config.yaml
arch: "wavenet"
model: "CTC audio transcriber"
dataset: "short read English sentences (LibriTTS-R)"
train_examples: 26041
gain_aug_db: 6
n_mels: 80
hop_length: 160
input: "log_mel"
spec_augment: true
win_length: 400
tokenizer: "char"
vocab_size: 32
norm: "batchnorm"
depths: [10]
kernel_size: 3
stem: "single"
widths: [256]
init: "kaiming_normal"
residual_init: "none"
optimizer: "soap"
beta2: 0.95
lr: 0.0038
beta1: 0.95
shampoo_beta: 0.95
eps: 1e-08
precondition_frequency: 32
max_precond_dim: 1536
merge_dims: false
one_sided: true
adamw_lr_other_params: 0.0024
ema_decay: 0.995
steps: 10500
batch_size: 128
epochs: 51.6
lr_schedule: "cosine_restarts"
final_lr_fraction: 0.1
warmup_steps: 2100
weight_decay: 0.03
adamw_weight_decay_other_params: 0
Rows from block 6, named by matrix and row number. Rows with one number belong to one channel. Each number is 500 + 50 x the weight over its row's rms, rounded and kept within 0 to 999. All counts start at 0. Numbers have three digits each. After the name is the row's rms in percent of the matrix's.
# filt: filter width-3 conv, dilation 2 (model.blocks.6.filt.weight, 256x256x3), inputs 64-95, a 3 kernel for each
# gate: gate width-3 conv, dilation 2 (model.blocks.6.gate.weight, 256x256x3), inputs 64-95, a 3 kernel for each
# out: residual pointwise conv (model.blocks.6.out.weight, 256x256x1, transposed), outputs 172-255
filt.146 100:379579471559387438555486471375539566398500504557452452514433442405516514437516482431440495453574528449458514450497552500524526539504424461533504537454528575437504548536490692407457495546486488544488336569541551411483498535513431520542408531466467496516466473493505451524646518508465497507
filt.147 101:502476527559477481560542504501533486604512496469506584435446511540469556521531519579511462407475447565506519603560446474520491471538484449537528475545502554495478412465459523539532481587421455487533487512544449581470471538452334470512564507485416479469554512436486483465454493486500524430
filt.148 100:461548498466386522544495512345482469558506414597535522501493493424527525509409407493474541535479553467528462459431528454507492429439495499514518469579486579455467489498557554522474581539514456477520476512413542523457401492421433518490457488446509562513582495491585477543529538537512473550
filt.149 096:578539517439488508585496502562556506482533531444396444511444504459529476504387557586570575485502503438512431545493407470499505490496495505509477468428463455494525523553554468531458405571474480481492473445479582448471520472492490504429565504565406494504449538460524565501460464593547535510
filt.150 096:532409499442465452463471445513463437449530586419484535406519458463481427424525467598539525511549439374531525439481422523487471502576548401443469397517436508448527537506508476497456415565508555532565547465437597433508506419420475474476516513495441501555451488492645522545537437501537585521
filt.151 099:407398488503544522522481422406483522547455523426502458506508529494483552525522566482486448553472538441560530541522561557511480505465554454472520471617538461435490538515441493525457617453510496500459478457480578488505500433519500485442564478586647471463548523523574566520575563557490477503
filt.152 100:535500519451452410479481536474508546435512516472547429511554478509493520592407473485412525528438534412528527406508476481498456515524519561515485457378540512543459644480510555490495460533522580490533471467524425503588513547616479485508519466460520439530433521580487499473424455410574433517
filt.153 099:523567469567433498487504421467452502489502509472452497560561492536417469496536589589464553495505504414519510422565561493452584468489523425593476547461505546471516511487470453496457525530537569547493579547596528528582502495529485614506513569506388487558549508559539420496535561508502483488
filt.154 100:507579557498551469531510485447522504499464595531487532543439406494516542476472583583469569487473552514423565498564532494605436509562409471466531503451542478458568516420634512476536485445620561541482487563360493506596533574497520510528494559430512478450477391643459453451575518473523429502
filt.155 096:481470462582581491485490549520452493555472528471466424455470439625519515512473633505473469555507539579487465553527570580547545585459543515434548551473553491469415416479483503400497546532611481518463416531495539448504496543480527501477403530566475531480541514398436535548550493586467462520
filt.156 098:532548410573502489595482490465513442536529495528510524505452426580454437478574506522521512495508462476408550495493442471456494521518560432549507524477498596484482466503493461509524485475564584486578481494455535449598512526427520602467469482473548508633491440438417476436479523559574495550
filt.157 099:496560493494499475523477421488499510582539554524483462560548507474509419442504480469565522310459541676526541510461493450522547473476515560446478524511440655539482382511446519532505490501528481553507417499548465547498423426541376554468516474521530513502435496536381480505469522508551500521
filt.158 101:423567536547438499469502521451537473433437533584468503502522447476514497447534487476434584526523561460508560468518517503587493509491470498530548492459509542478565550440554635425551466464543483569483340592470585446534520514493379520505396572442511484489477504570510492493615557490515479549
filt.159 099:527487569578532454568641474609477495521427500544474499479488497551586585594557513512515456376497487405466530538463527555524453498475547397503526423529466401398444448554551512435463512569484486523511454619549523554476561467487495557445585542490406458623504467503543491520485466530502472543
filt.160 100:565458459504474528490535511533536484582511501453483507448564508525510433459525488526476511572446465528465531559497467550432502476479496470455529516608501465600498437530464333585538581501495479461499596423523465481535545535449644441506588450499498463502552600466531476522393543476463475535
filt.161 101:376504580564495479520542455404541441521553547506479465594439585575482530465487487523483528503467500520526432464396502518530551516524490458352488541462429512562479496451493514499493432522550503580588433587501482491468548456592551564465478486567473519471558460435524514577480499478534479511
filt.162 099:448477460492532399466500469483413434502483484476506477475506481521455453569409491482532535486456504534464516505435378459483396518502483522481455471429447496455512415486450488550560578497495528550587437478570466506446467469426411533513491464461533528502514521599492520600510535576446540495
filt.163 096:515591542560533530562567389610557414404517489511526515451506500467484488513482491448404532360495566494495490480569516541453488507444483521525537464443555526476514482483520547410417530568490438552629464563539547501488461553482411420531568503497431496514509543618532399515485503485491525480
filt.164 097:582442534511574580565498448476405444507548522489526527487446466482610499481524572359504495450508535510459526635507466511467541563513463561422453482530448454453474455533478521433459537493496521516574526503522472490545488504557541484489568575639461534480581454457473445511457464537562537500
filt.165 104:534518519504522576471470516527492482496559453467529526490545576537475475539451437533510549498513475446555537525525474506459453467489553417505609396480497480541561522504498438531512453483439537489445514565454537544481582634530464500458619469567496505552401540542552446520544455458447488572
filt.166 100:549527542555464474527510551530551585559504608528440464537521413552506488595516526456458479518470469419475552422530531555453513515477514491521500461538592343460526457491525515481562410490599486505519463562549539503640582588551453505536510484446549561524477535488514398493537535470531480502
filt.167 100:495559466630531496469455527482577516527503503503527537507551457486549429458454518576442481452415438550571494417524475470517526546503405559524496507480512360550536445557514496464522435496450583582539491521486435498457509586441437431500474621476493435484439508461466479478454491460432466520
filt.214 103:434529617514516420490449458472534553483503534418548482594511460472432481530476459562526558514473551569489537521486542547474403482479512479481478485525390517542512430527548405485409551525509542511502519543528494489551372521479472432478585496501450479420551526512495567498486474506503518565
filt.215 100:538517557450480581545483490500451497519522505536497486538464592496487525540536401389510511477568594505536581535496534552525437467522449527472500540564600509521484482493553563486499521484500415523590451452621498548419550436573494459466479573429537516566539499488507494441553467527515536444
filt.216 098:449516453566452534548549549582510549493483494436495506459486443475493499560485545412432477502466434547526506605503574554544533543496585497592536500510509521547527454479410500515505479508470407495459499523420428493428475438448494491508518516497468460487523571542475533478576441517530524591
filt.217 098:506598451535526576488476505543422512429513537604475569515615492433559503587506545531402508462591508515516544483536540481451438575609522536526542445511500427443527476444426530484497505490488490499564528566514509460422378520482505568474576458488484521558519489547562476509434472462651459408
filt.218 101:486470558535537561568604597493547556484499392554517485557472536627406516571446508482462476448442439505476478490393543475550507430488521565440542534503433474523530504431502650587489452460453455458532405443483512476514531453481408465498604450594498575408532499460547515491450493525560493507
filt.219 097:572501533424565549474473395539559482554539522513502564402579520497538615487544372408455499518533504456499516497597567498487416521492518521470506582526400442522481507533505553530482383506530532494600473532529380524439516510603515518570608562490509479512478512526496534438501581514527508498
filt.220 098:497426508437504492526436400526479473575533481521437433548470507587451440660537493585470548520547524503547603515473502581606503557497519621421573572518526478493475383517443459441474525546545489503527575378440538453506515516480538492504600509527445537519478432448536617503529547497543525529
filt.221 100:484494606497545539453456517457467604478458533599514546473583415522501468456559501579476512504501483528489516483537515343480526566493509577548446443494415442435385530466439504468507542512471489501476427514555506528482452499608591514392411442554605506483467436480393429553576542422554431478
filt.222 105:637474429491557545473571391467510512476561465486528482515419491490536576512516478446531499445585534514434479595536528449486490483381533562456564571488510508557472579523416465529480557531466584460566473544499511489425629453457539530471425457557462453498504485444414518553467523518398527547
filt.223 099:531469551532528474565596521466495513431489520476513406470450455472594499478523492559530534623534423474514497448494503424494558491506440416550508436443504550501503598504538490494556454492397576436528454426418509456438504472602616552507488442489491534496530445590494431541481538507522574624
filt.224 099:457463474506415510474427573466556489491428434405519522530573523533488460480578476552501470545500459525506471555409572505510493473512544486470473490510526543511563411489450452551467625468469547420463479423469563597426477492550424498520437495494579471519443395473428519469529558526434505485
filt.225 100:512515547401506510517507466513489486483482474500480566419463499467494503553457496470509508546533455525493506446463430547493530468480489595516574541513307481550578546557464508563501536537499540508504427512496509443513430516504481494469479525473496464430457579550527533582530520444559519552
filt.226 102:435495476552484551392472514506430548458582494542501495531543478444481541482462500442547550451510520594559480470495531461457435559469514421472517530526572415450542531558447547454414454479457593449473556507532550484515496539518502500440420468579593433490465543554468503617667477481519457430
filt.227 100:467504442349496453474562465425474479458498433514529624521587510499472453490482503503532430405487443499510548474429521540408510477478544516506528484465511590539511473535531580635499505475420467512509420479442360527484513477439334437387440498517464516546530496406594581498558422493506473545
filt.228 099:422506494360509464560480451423510454521457401460459555497581519473472496493525518484544417546507522510499457312473509444540537485543572495486576559458464570518480467508517572482448537422522494534515526438478602484497437564567539527513486486528683481519499454508524507567548468533532526523
filt.229 097:395471431506483445467500454447494520443491469525508419511663611454506517524565616528507538477500485509472386522461447501585565463538506560496426542536479553460486539529499472488407472371383529514412427590491496471407467435463527448429461573540558508476453519574512501590522432506452381464
filt.230 100:460487531455505534499450624352522522500485444568562489500515430622557446565482409482538528583487470507489474516466512487451540458472495520489549402441475447559501540478559462520471604448460565541454538552482517426572464464480609490475494487517560450482542446540530508465609454454478478560
filt.231 107:590467417495552497558458509609487449452544548468490485556412550526537477456478526364551439483507456386518514602499547530464471496440481373572468481488541402543515407605531495499511427574538554479541555462506461567429620424500552494509568490474455545449396557489487476466475461507431555514
filt.232 101:528523487503533551497441448534490487518465536469547540497512507610479528531590572501560516675444406542470480565382569524449548513601516553482458553476516453476481475503582510475476550451526517487555518519550509513522547492501544560494446521521546493469474450513502492524548502560409479548
filt.233 101:495564447534494412602554533531560564433533531474462448493489511438500419537505499462621499394443509449425527457489462490452474538487498494480500526508538649498501452400529546455530524550532425502420507493504528545532456497528417474521520468470425490378557528570433441398525549461578517543
filt.234 100:515471448526460441490512486532459410541466496497487542516457424515544548455509473478463548482487501553455507554386508479496479438518453493442400526482469473514540484425478546521575479544474425541471449442522363584455527492454518418515448524499508543615543510479459524562503488530486457505
filt.235 097:589401466520559512499460542528525522512522523450495521427472516516594498546487449539440477384536555541481592505499450542564478429460523505555463521459496435543554528448491528481516552585456508490578575470441509524547481483447502523466525488416499486554471506496461492542471510486574557520
filt.236 096:430473506513515497477495450499478463526479546489588546480497566534488574554521507470521401457485551411519433486404483568501514482544518513465526488559517484534516481537564548489484516493453543557507513417526508532461487441528536490544487446436623476528491543478501473480538517636518510478
filt.237 099:408462499553471453591390486551499497330484487510449549536481534479403592595478606431510516444439501445483518576485470619561481511539535599537528595443534457553509520487431424510511444544493407530621465491559540475523542491513513473470644540578494526574510487487565549532553517477493545474
gate.146 105:474481510406503490492536541513508535438396543484576430532485462513461475456492477474552426549542544516453446473441590467551494543490463513510421455569409616407498597424533524475439530482496588554515461613474358544428431450543488503632492449515442520490543423454439479464478506478552519493
gate.147 102:547523487463613516456484404458450386568444508515594514440571469482527557491456426488527447566521533392471537565493493470472489418569553525528517461633420443515509553413492439485515570484540609515482596495461376525550576480458492567569489434422527501441488514452541493481494551567540469474
gate.148 104:473525457490533527491516536402511483491569561517565544535468509563480545523553501469521485430475529540571542541543485509534469398446522511454493547499581486513501419458450511477456522493475534610538531568502540516548518502422436441498512483539460515460573516536500503514524437477462520520
gate.149 101:488540475485494448446525456389422454467462599574505414596528469535506379530499505523548471558498465462566605463453571470533511507503502578481483486456499535554450450406491479479501442446594629515488555571461592475582561471470479461540544527548579576464445540480441545466435521559385442450
gate.150 098:475485553549462580439511446469607469505417493561460482544543433546446420507429606601547512500495519554509471403392515542601503579532499499469549418553532529487429472500508469411504469427584485486520468531639498489582438500500562444506446566539518523469541516593546550520546391564545520537
gate.151 095:460498493498565577555475509468465487542511504483474481550484565494477458509508568479494535570545480556561484515519530485612548536523486493532490527427558551446453475465535452465364539500483464426542477513570520469510538542571476462548494548544506590476636516530471488540491477529485472484
gate.152 101:587473494493421547436502483472508520464495544485523517491499475524461501528481570466436548479561473499504486484457520444557605452485549533499479490469529511557519561469495477518369570562483530565512564545494621534472526445428490457467447553588477446444473554568408552532553588536453446495
gate.153 101:459488541514537584482442461498491497552440543348460469537493544559459566524482506483442546499554481600516501502492507479511514488511505458484581586477518496438466505567546520484463579477505470471537555533581534452495479466483483575418421483548558583452597400532459498513576498526508408525
gate.154 104:440496521480471556575529481479485452531562448520452479482497522409501482454557452506586510452531561499497433470500490456529453555453449484503440440464538596474459466554486535380529492600543440498474533513452516594441517544474463541606506531539561521444554508519570445528449490657504489314
gate.155 099:521484493509551495492446572569520471526479497494520454445505482603510521535471563509506478581450471484507511472550561456504532541510474425585529587465515493510503499530512490507418494551513495516573556512518487515525585494478448439535482450625475492464481488573523527463467517568486536522
gate.156 099:455548472538494502369419493522452462579362538524530501506487509454484522478538523482488469414495608540535415531448532446482439479565385416517488505533498448494604515560475550503496525507497473443516408606497558455457472423524554524562479491472488545546497556524503490491576495519603423476
gate.157 100:518582425568446540495509582486436413557455525515453556425544375476501473422565501458502559560470494562419492511490547502489492439547512614395460500500499554542416507438471476556499514527563537501494477495504500466519463466436489481518511577496380436563587551503542515435406541528483469541
gate.158 101:529451554435554397405506417456465456598516467548506583473530481475465545448464517643401470449540560510465513559489510486457476398496532516432450540549478607532449594458498436603492556486461412547484601428504491515600522577493549457524527497494432536522540494427550508519565524523481470467
gate.159 100:421440450528583511526440412440500378463436520468572509510550496622463493541531492560461571552537496546533470426521373416471566515576505537410468566512526424509495549401460458567466464534487488542501501514579511515412497503373504454523451515475530513467529482561534550583507520514483583457
gate.160 100:512447582478571480463474502542538518571478471423578480584459581567548402433603526549467492505467470524438509510522481466458514532555534563396540512492469522470462593407534533504462539451452547502458505541511541394511515472501548431394506500621439625498568534380477482539444579548514444539
gate.161 101:499574496553434539447495496488404479470574507594463542471514482570576511467532501501413450564583461423511572479427561446485495477552468470560493591525560529426492487572455552446504520417578613425541442528546534380517493523473600552514431530496569499532394474446459445474474437468449430495
gate.162 096:510507561541592457478472509496444470516422512541526608504494607559525388481474560497523459543452482550535470426508469543563478531653393540483489514507449504474585443419429527381467597412485525425549499569556462495524425511535548467440429516494410441495540498548430523592498471461481450496
gate.163 100:610405538541490480431420540606455530503564472512544499452450515405538493493494532458477499474481433553499501677494503535487494519489504482566456551519509417552495521535495374482477480519505481457441506495523474472493554530487530405490509441541468545485470478530428528532439516527426462454
gate.164 099:486451451476490569521478522531438543521531484497505491469418561497526484594521458598502550511494562417615552555505484595503540529612478442639485583536602510536464427486459575577481446569452470476478430417476514439415438494617463597491603455450441630508502560440498589431515537538565632421
gate.165 099:494549458525484496471479384515506498406534545508487475447514541428504501493498469504488499508529469543523533482615482529503493572492509468548523559441510564514406453551531454548548531554455573538489547516579456527448434448459518540534586441449534522534467420502536505508485600553571560485
gate.166 108:622428483434461524462481552562457540653520426372606475507525593528441496434484520496635436469465518402540437499485478457457493514441585431544522471503509420585429509601357418502459514552465523492481587416575507600429600465540551517472474450586434517516511562483496526505480469433515466414
gate.167 105:492466516507568587532500508498482496523502458545515543461476657629449455488508520489510492520521402519527560528453527459456533487465482544464470494548511511474667368521428439465464489467540527518522510531541428466533512491595470518410511514548605503456591447454460532409450500494538471480
gate.214 102:423455570510507461422480496512429447490513502575476506522502461464538589506575484509525619504449470573509409456474517493526494514577519523494476554574381571448479538540563487451469483494493486514553429492613494614474499471479435517495504496520492504533470486562412510520507526483497472509
gate.215 102:522597461471625495508419453394522447503533524423553561562528516540479491467486485532655535475535536570556606446482460450420462410512535548454513530449470424521486526434496519502395493548574502521538535535596587514476562463507552471513504427572544457471587521477545478498575505448525543432
gate.216 098:465562479541439488502386537503422460517467506427523532536548483546513518611332459509470488482537578468451523528441508544454571482427526374653496518443529423533447520636533502525481443551444454547512469488429516466537530594515479512579548426455503605473494458509477597493550495510483402484
gate.217 101:560577533492508454526469450439507504534432564494551465449556369520510498565472427503469544539469471449525524589508449495409383502511433509518563523510477508417512540562487519504419556458547538560450523500532533512484458535452471423596451523450561460528447467507511449435534501496445467560
gate.218 104:510463497531534519529473536461553572497499439486483448418483531534462494447496479504464585508546359436493414529471488543518556468463493477585476487542454515508558562489404514543451591497473595518489441473552500530418513474461537547390511436654569462380446491557579502569554561476548459522
gate.219 101:587517496567484549415482446556462515471605470531630521452490471543452493569475498612453548552478501618502473485491441464462394511504541490609564558407462497502518451452433455502466581429475471519546537484498419460472479470497468445463488508519466435485524469458441479533462422434509500436
gate.220 103:444508520565485464575475451480438562491564432508520471625523480559524403541547529533479535484444424619512440482438455548492536485514461488436464532521531507568458491468472475488482501482509440454543449480538562479611489529522497483444485499554543438454547554530536559461483448477469473469
gate.221 099:505510546486481504509480427464555528527521557578532527506553501522495452487480502557475488469474482543512502488499446459536401458493447464463509502452472494498518467497489456473504547509467545522467511554556478548497512622504389499555504529481490456407377537480535523428485536510553506494
gate.222 103:457570496527452567386492528459479570543513540556546549567491464541551515581431505484460586474527547585486453557529503485512507614496465424469475532517491454526551513508500518405509461510506462540542453460543489556468553576397543511508487474498487462494526503503517448551514562460517352459
gate.223 105:524459534455519508508426497494398563581502490461507504469483535552398494546515473506558475554457440452608487448518548522526531385575504502493523443484489490544515513401576530515403501623454486470528477549447550431525609449500511485456461509578548507464483459438560441522463499491501499496
gate.224 102:530541446583515484430586459523505428520537513589501492567549477437543483421464460476556474498476505517461514586451487568543454521440535544457496448480558483508496517428468467489494432567516554489504498474401414541422495499421441485544536500436422444574508477499447508466508546471496525457
gate.225 102:552478556445524456465471518489513533588519552481511451543472548527474571454488613507449453469472480493581518516578600493517494474530468525440612419521550539422442474537464475449496516502528533413486488449522446458516490521447508531492532529566562456469440516548375527404483561502548543502
gate.226 102:507507503628474538535532439418510479519540475486417481510468458429467473628497535376512466454393402472556466410506496489529549575504491502494511534496558429438464526522457525524489522518610683489456629478469561491534470504477447553447520557505501457452498584507537440521546523477559503498
gate.227 099:425462564466515467476471484502543608570521516482502471486459542523464522636500468500521545506491564439444466589499536572519450502606515535462533502496383403445457454508536434530475436427457486603481497544534520470475446532572465469474589554515534532325489483502528583517515562461566483589
gate.228 103:433464542393489514468450455456457518393524535442537500598468460527461476507455532469536474510518413454500500508450502486414540513453537434475491444492482476514520594522530474505567424502536503513570427455537430542541553538489533515546521511520458427450417518536604542495449542514403456491
gate.229 098:532515462641508509510442391451426431489560506560554445564539505548464447503448459639385470456491548607530543362480579456460560514527485543532492515502563505526542503395505493490478502535542503480554518545552521530494489472584411500512507446568452544555503493578503537565447505568554507460
gate.230 101:584468592440531598399509558498539512610488542487549513505542518521473497530480526377462595476551471594548456596374534514420524485509506490511429571482536473467480376532478476488488553427387503460558584426530468534438594497586539485501480474557570540373508507525405526463461488437449433504
gate.231 101:449433439479515439428616558518565485548400448444497539434535440464473494469496389577434535540490502516471466511418486505492553529441481586400507528424500641450565529462467495525470495441521508479513541528489526488508480549425468439414510545548517479493540442457543548539512440527547480520
gate.232 099:541532462482490522610468447548545425548449445350531552527489523501428441438532503414520517420545580524485541475467555575493537432538565438551477506421489484507519473510431567452467654551503482568506507558558589499511414462495474485524455563538425437510494507458525508578493495491536477503
gate.233 096:525493511569485474487526512556432486494453465488482522512559487445651555520409534502460483482528518546432422369557474491476512553472441502567567508525482480520586509524594494497483552480532525610599489470576658476628537575533595458534446502490500551453404494445561530522415536497515476457
gate.234 103:506535519463557541512503457494494501510496485503571513486610470496427596591514501473512495455490570577467473496476476502451493574555523543486485501484473484480457467451500455474516419485557430586476457513530445436506493538526422592553605495466534534491522464606500513484432561552575525377
gate.235 099:572416415523476502436495490485464619483507482519545398611564511577576478505485589412482558527495493513430486505531568477560561551519563526543473425466558471546537478455386525517451418476454525450441613429522476462488558535443494504386524467615472456438494494555498551644486525521425456427
gate.236 104:449528472509568628604457513502511492501461569545493459489473540591498487521438559492501441405556500508508465536598545477486593403453517443545434487517458481495581554484499463438351496507571486557563495503554406596505542508493466567603473479481588475432536562440477450549552486520534509462
gate.237 094:543474456441522513457503554473489454605591509444433425439517525493599516473510497541439579521477490576455562524541501570448496498525450592465587558480484434443497561537523424452543521515589512463513464457520493518579533556454590468418434562526587506590522481481473450441506421426603502558
out.146 075:399476472511453487523461593509443445441521449476523517464535464475477416448525441441524455506598481460549546530615416514538573552446516454547546436418504514490490396449527444484455530458556509532396407539553518498516557430550564402531493499488476487440
out.147 108:536406498500435528438442551533477410472573553498436436414437530510540535510539515536484444472484478477493468601402549558484492459511626594472482527476469391432397460536392533530516512390502461454454454573483523460516524490540528534427558334544446501547
out.148 110:521417459447592548463430531506485492504564608474475533446633559403622558494477500506509428555580492541524487593552512469509426507515519451584528537569562554558494480546546456552513514487587517481541520560503496547506438499500529508437426478455482473423
out.149 093:510516442590472497497456606459553523474532509481512548498479523395497431495537465504505459494458470574393567448486411435532461625441527470411556558541564484534413438454486492498498466497486575545591445435458551576532478408482549382514442549546525523480
out.150 102:447517455542490549517392441539479576439548550481505553451469531486534576522489496454533445501538548480560511528459465584545557487516513531421495450487486489478529437408526581579505566502557502515495434498480522557461511535547577560459389461448510479515
out.151 112:580520462481440558430497505558581554498519508481488529486448490512528514536638523559515481561571581530475580424515520479480388428476540539509549529519453468401461523456520563470434517564523489460485540499474532433456525442471446515457685530520560513521
out.152 105:532456542463575492402436486569515527446529406584497582531474509527512523499476530585518505501475412498625493514496468453467574471469557581522481519500526472507409650450576564487499488500550539520608505470494607384479500577468534468500491483375569514519
out.153 097:543562532480479516519541532463464383515414565424528509521564524597528481415521537439509539438576513494491524488443485528472483431574447549507461537553421494533491504502491476510463487576527425521565496586588487516396454556442559486589442509463536499445
out.154 077:462454506497461413551497480442531512475553503443506470523460463499640505572459449490514563505477418513541441441431540474510508595440547504644570487503440423507502415517485468478591534509470620534565466459526552477464491536464460458536477504504410403548
out.155 112:522533444565554444464477476581513615467501617541582525511543547552416488509504483419520518472536574614450546530492468495469573461487526475459599463506402549527515487674432484498640476533461510504425534455384484455519405505575480557518548452451542562557
out.156 101:489522561509413547493478537478496479487477424469596606536510562535454554561496451548545527453428539523419623416481563541478520480570526460571550349481446508560520465427462447455556438487475403534460491454464531405527461455471536535524559425454618565503
out.157 098:515436481551582533460387479512476440541508488449417627447539511421505515522495512579492570529528456514549424530487469452480482521465499393538520469491510470495472442487590468450542554448449444435484520520486524523427540460522479547433569450485506570470
out.158 077:507510469531505508491503590500411450397477522527480495394402440579563530433614558506539424547558552486486515508509509464505515531551612501490477580486437523515466433595545480459569465540523545490467480577445597503471529523553592359482490424449543445586
out.159 099:504411515560542525500530469575490430527616471434489411507615538456543443547493537470403463489552533471567414421538523496469508541544443430496442523521524436427520553525459370589559453534508577501503503520469621470372463396538564465484549517405521546455
out.160 086:621474465557494498494537426470527557507514510546505488501484564475514508663448493577435543484492587559514546518410463559473520518429450544544399509431465517472463556507410410460632554542499518560474516565428474577473526531482450594476500525538534533480
out.161 095:560573413509508430453568488547505543452485486558533503575460445472471522457465466531591463508459469511533540458427467471412481450447553584518536567528465457557531579434439504543502562439435464526568508466461523413612476436574436473574527480437550550578
out.162 100:445434538524417507539389543531455512534471463542462447477481529544508528450468479562439504618411432504507464431586485459517590466520469453494489528599421567499558481450472485528529454475469410552469545562475468571533507553495531437584437462538457539466
out.163 098:482512553614519580502502494564440532536531516517535519501435524560475507500453565442486495519452534519506591552449565452491537475556472538469465441476481473483461454551510554489535517430474535516443503580508518450535563547568517566564516482500421523501
out.164 087:493532495499571526440504577493587583640540460556529505477482475440616514405525407456547523598509535546518451563582510499471474502437571444561496474487459564416622578456449415493425543543570522566425509423497551501521460380439438568541478523467528421495
out.165 099:610514445553507616485584503512500571482487546461547501460510414600552457481626470535440479499506482499461498525538552540533426434526608568476497621459537498488430587435527410411480477527476485493542514560508537476536445553536488527425527454430506574582
out.166 092:520494502557457502514431434443485462493531495443567524547529555452534524442583413467538423450563515457544444476619579492538618495424449401548508466520588478473566463571498537559465407452562558532463486546560508566525505479453516495547549539463474485492
out.167 106:497513517510504560502564457468482523510498468486484463513501452597497447465615606474498453467469513432422473406507528523449407526535472488515455496562594620477526513508553402545455575466449448528471509565484510410438496479552461522522463401309460493399
out.214 118:435406495583534472576483464529512491525540460547391442374449526454549477521551542594514450529526516499597438524485468500586490453381587455459593483528437508494425577457502489416512482370493547432516427489511502528481452509536488554492471514465473498473
out.215 123:537537483416520497446542527481484507529553535538432496434576427494535533524571519368478504508504536462469437489464488486599492467513410441513456503518418341515481548508431411464503439407582427587525436503544530519500491464408393526520513560478523514541
out.216 092:479485551473459515435492547505537500607564549438528470469407448490546376489498491513591496524530493491428469544495522504561572526500590473463483497475402425503522446532526482576501514457469466456551469462510508472557561392515511495579555480487598439426
out.217 102:447520484443503440501554510500504444468597520458456530447462515483552436548563512465519512498475441519501510531469525446465448491574473576543539510581503470475516536541559476492450579395509536452481549488463559477500483504474417516500551460580419402455
out.218 087:477527502396596609354496438442516468376545535535433521467450521500504545489488532583546506522526548550456512428498552591480513512538519480532445467491509452497525444371490563511590492509530423486472398469525498520401563550499585457509472423603444550513
out.219 104:497463569460440490527503574530527465520436419525535469530484449568477460512517489509523454461464579406626536551527587458531510488524616494500484411592504502482459542446533508558494439503543441549487480497592553550553428434591505455454553434496518508464
out.220 092:550493523602520435569459542565429520470570545495522489419523505542538596507565597475503431589435599491497495490571536501571542453351517534463499540556487479510465492518542546502487541362523567416523460516570519475521435465506516510534442508511390522491
out.221 103:541529531390497458499554441601536457522482390518536523409450611510525451451468468499623527500466422420456492455438397453451486585564491586514549558542515536407486447492470449566516481457508491494431567482524571556527504526493534511508465494453448515412
out.222 106:563544462429451487503549597510505448460468533460542530557526492472466510600487506505607495464524500478499439483476486502509462498511559567478495476415565545476507527373449499507491548547524435408482546613478435480567555503520470436478537451539578443632
out.223 105:583499513495445456556567508521455466456421506482478466496493556554500540535452457548592467523418464521424522442541549476433405453520524519576424490528495568437450490495474575417489560462521452581540508642531441559476453488498508568486545492553482498518
out.224 089:522484478447478526518517495527501424405524451583471497536536416530485550592464492503409565466483516506414462448472500518463493459492475558550517505447506553400552524512425501446569591518515401424487545423524475512477536475440519509521589507518425486507
out.225 110:500406452397438542450431591531498541571502421482559457537490533593594466474450495519580435513485502412506454468397472661485464562578429542510568493417452567534503461537523543508541519504450478598541455479453524466562510477475558489475457429525459519455
out.226 103:514543519560575598523458487587439444486538456495526562519503535489586512503561526552593482571520467520534437459447460439508465514487599520440540448387525502478402578485449505505541447390399378427420514548527614574526510540504503506433467421537427503441
out.227 109:522593580514558521494504503471534554540577457478550499463502401520502488573417549494520517476577495493506457456544480496531423568406486331473492564551538397505510435527524516463475360446473543488391491375552536576546466513490538419467527505529394532577
out.228 107:588487472482540539517428529564458495501502538493397481553513526516605497512515488477438503490532540510539528463528534478630430574565477541485475534476580512515568473487525360485526397488642482488459523579454466466380458516574502514506460509530503539496
out.229 115:466533480588461456567537500526533496463499494584425470500537479538505589399425500481611542438467497463550404538520419645516670422448505477447495523528539464400496545441530506454453572502471501429465501484459486555538540466569512520524471477463516531541
out.230 103:548444456478523498431476567491559496476564487530564514470528507480538414520608512521580466678529502567611478557486543530545484378531475452549534429453495441387419560560436531451557549436417582494446541469542493458520494437521471513494481555518545503531
out.231 079:572430460578450510523641417470464536482509503534535551393544490421458479531484504569560450473509543506485478501498555522512555439562479452451565559527554473463471500465523620466461495512579491440496467597475534412554502460543487553521592516467494472546
out.232 100:519530495552429528599514489482515409504607551531518437511550534583432472506474439602541484530501425563601562552530457526506451477527583554475589425500579579589599536527446454487427462568544552433447447573516543470440516448415476435483566497539409490448
out.233 120:543561439541523466467486539510487492555482589506490565430482623492513502437468440519542564550499548430453463519501515420612470554511389487477445489508424441465488570573504480570569445534446447454473420569590483441530431495544534633558497488422505552510
out.234 106:477445418533540500473576495587498508583507547529454551492563553550455541485552510568481474468510462518517488498492531479400536457554512471506517490535459479493451438502394419404566495496520493504488458530452499507385479504553478516564504369502453541423
out.235 093:462460570554525449348541517496474550569556430476571461569498599471502381523444621469426470586566393500540459510427549523465505547537439470595586528535516526472574486530650552492537427487504550490511481494440533506462527498520520490474520507506537501432
out.236 105:505490579442577584415537464449454492407467452626452512552542470563447557489436504486521437414469507526441509510433496384615489391486462536477420516447533451451464522536493444510541453461487513587550468504541476501473515449490452548507462411437458457485
out.237 090:430426420542567506509511440553607612438550464526526469526578565471462545468583562663493512529457553528488548475393465482434532584509460478521526573481519470448437588508525461513484463463555468474512551489506516509636546470410458467547420461607511535461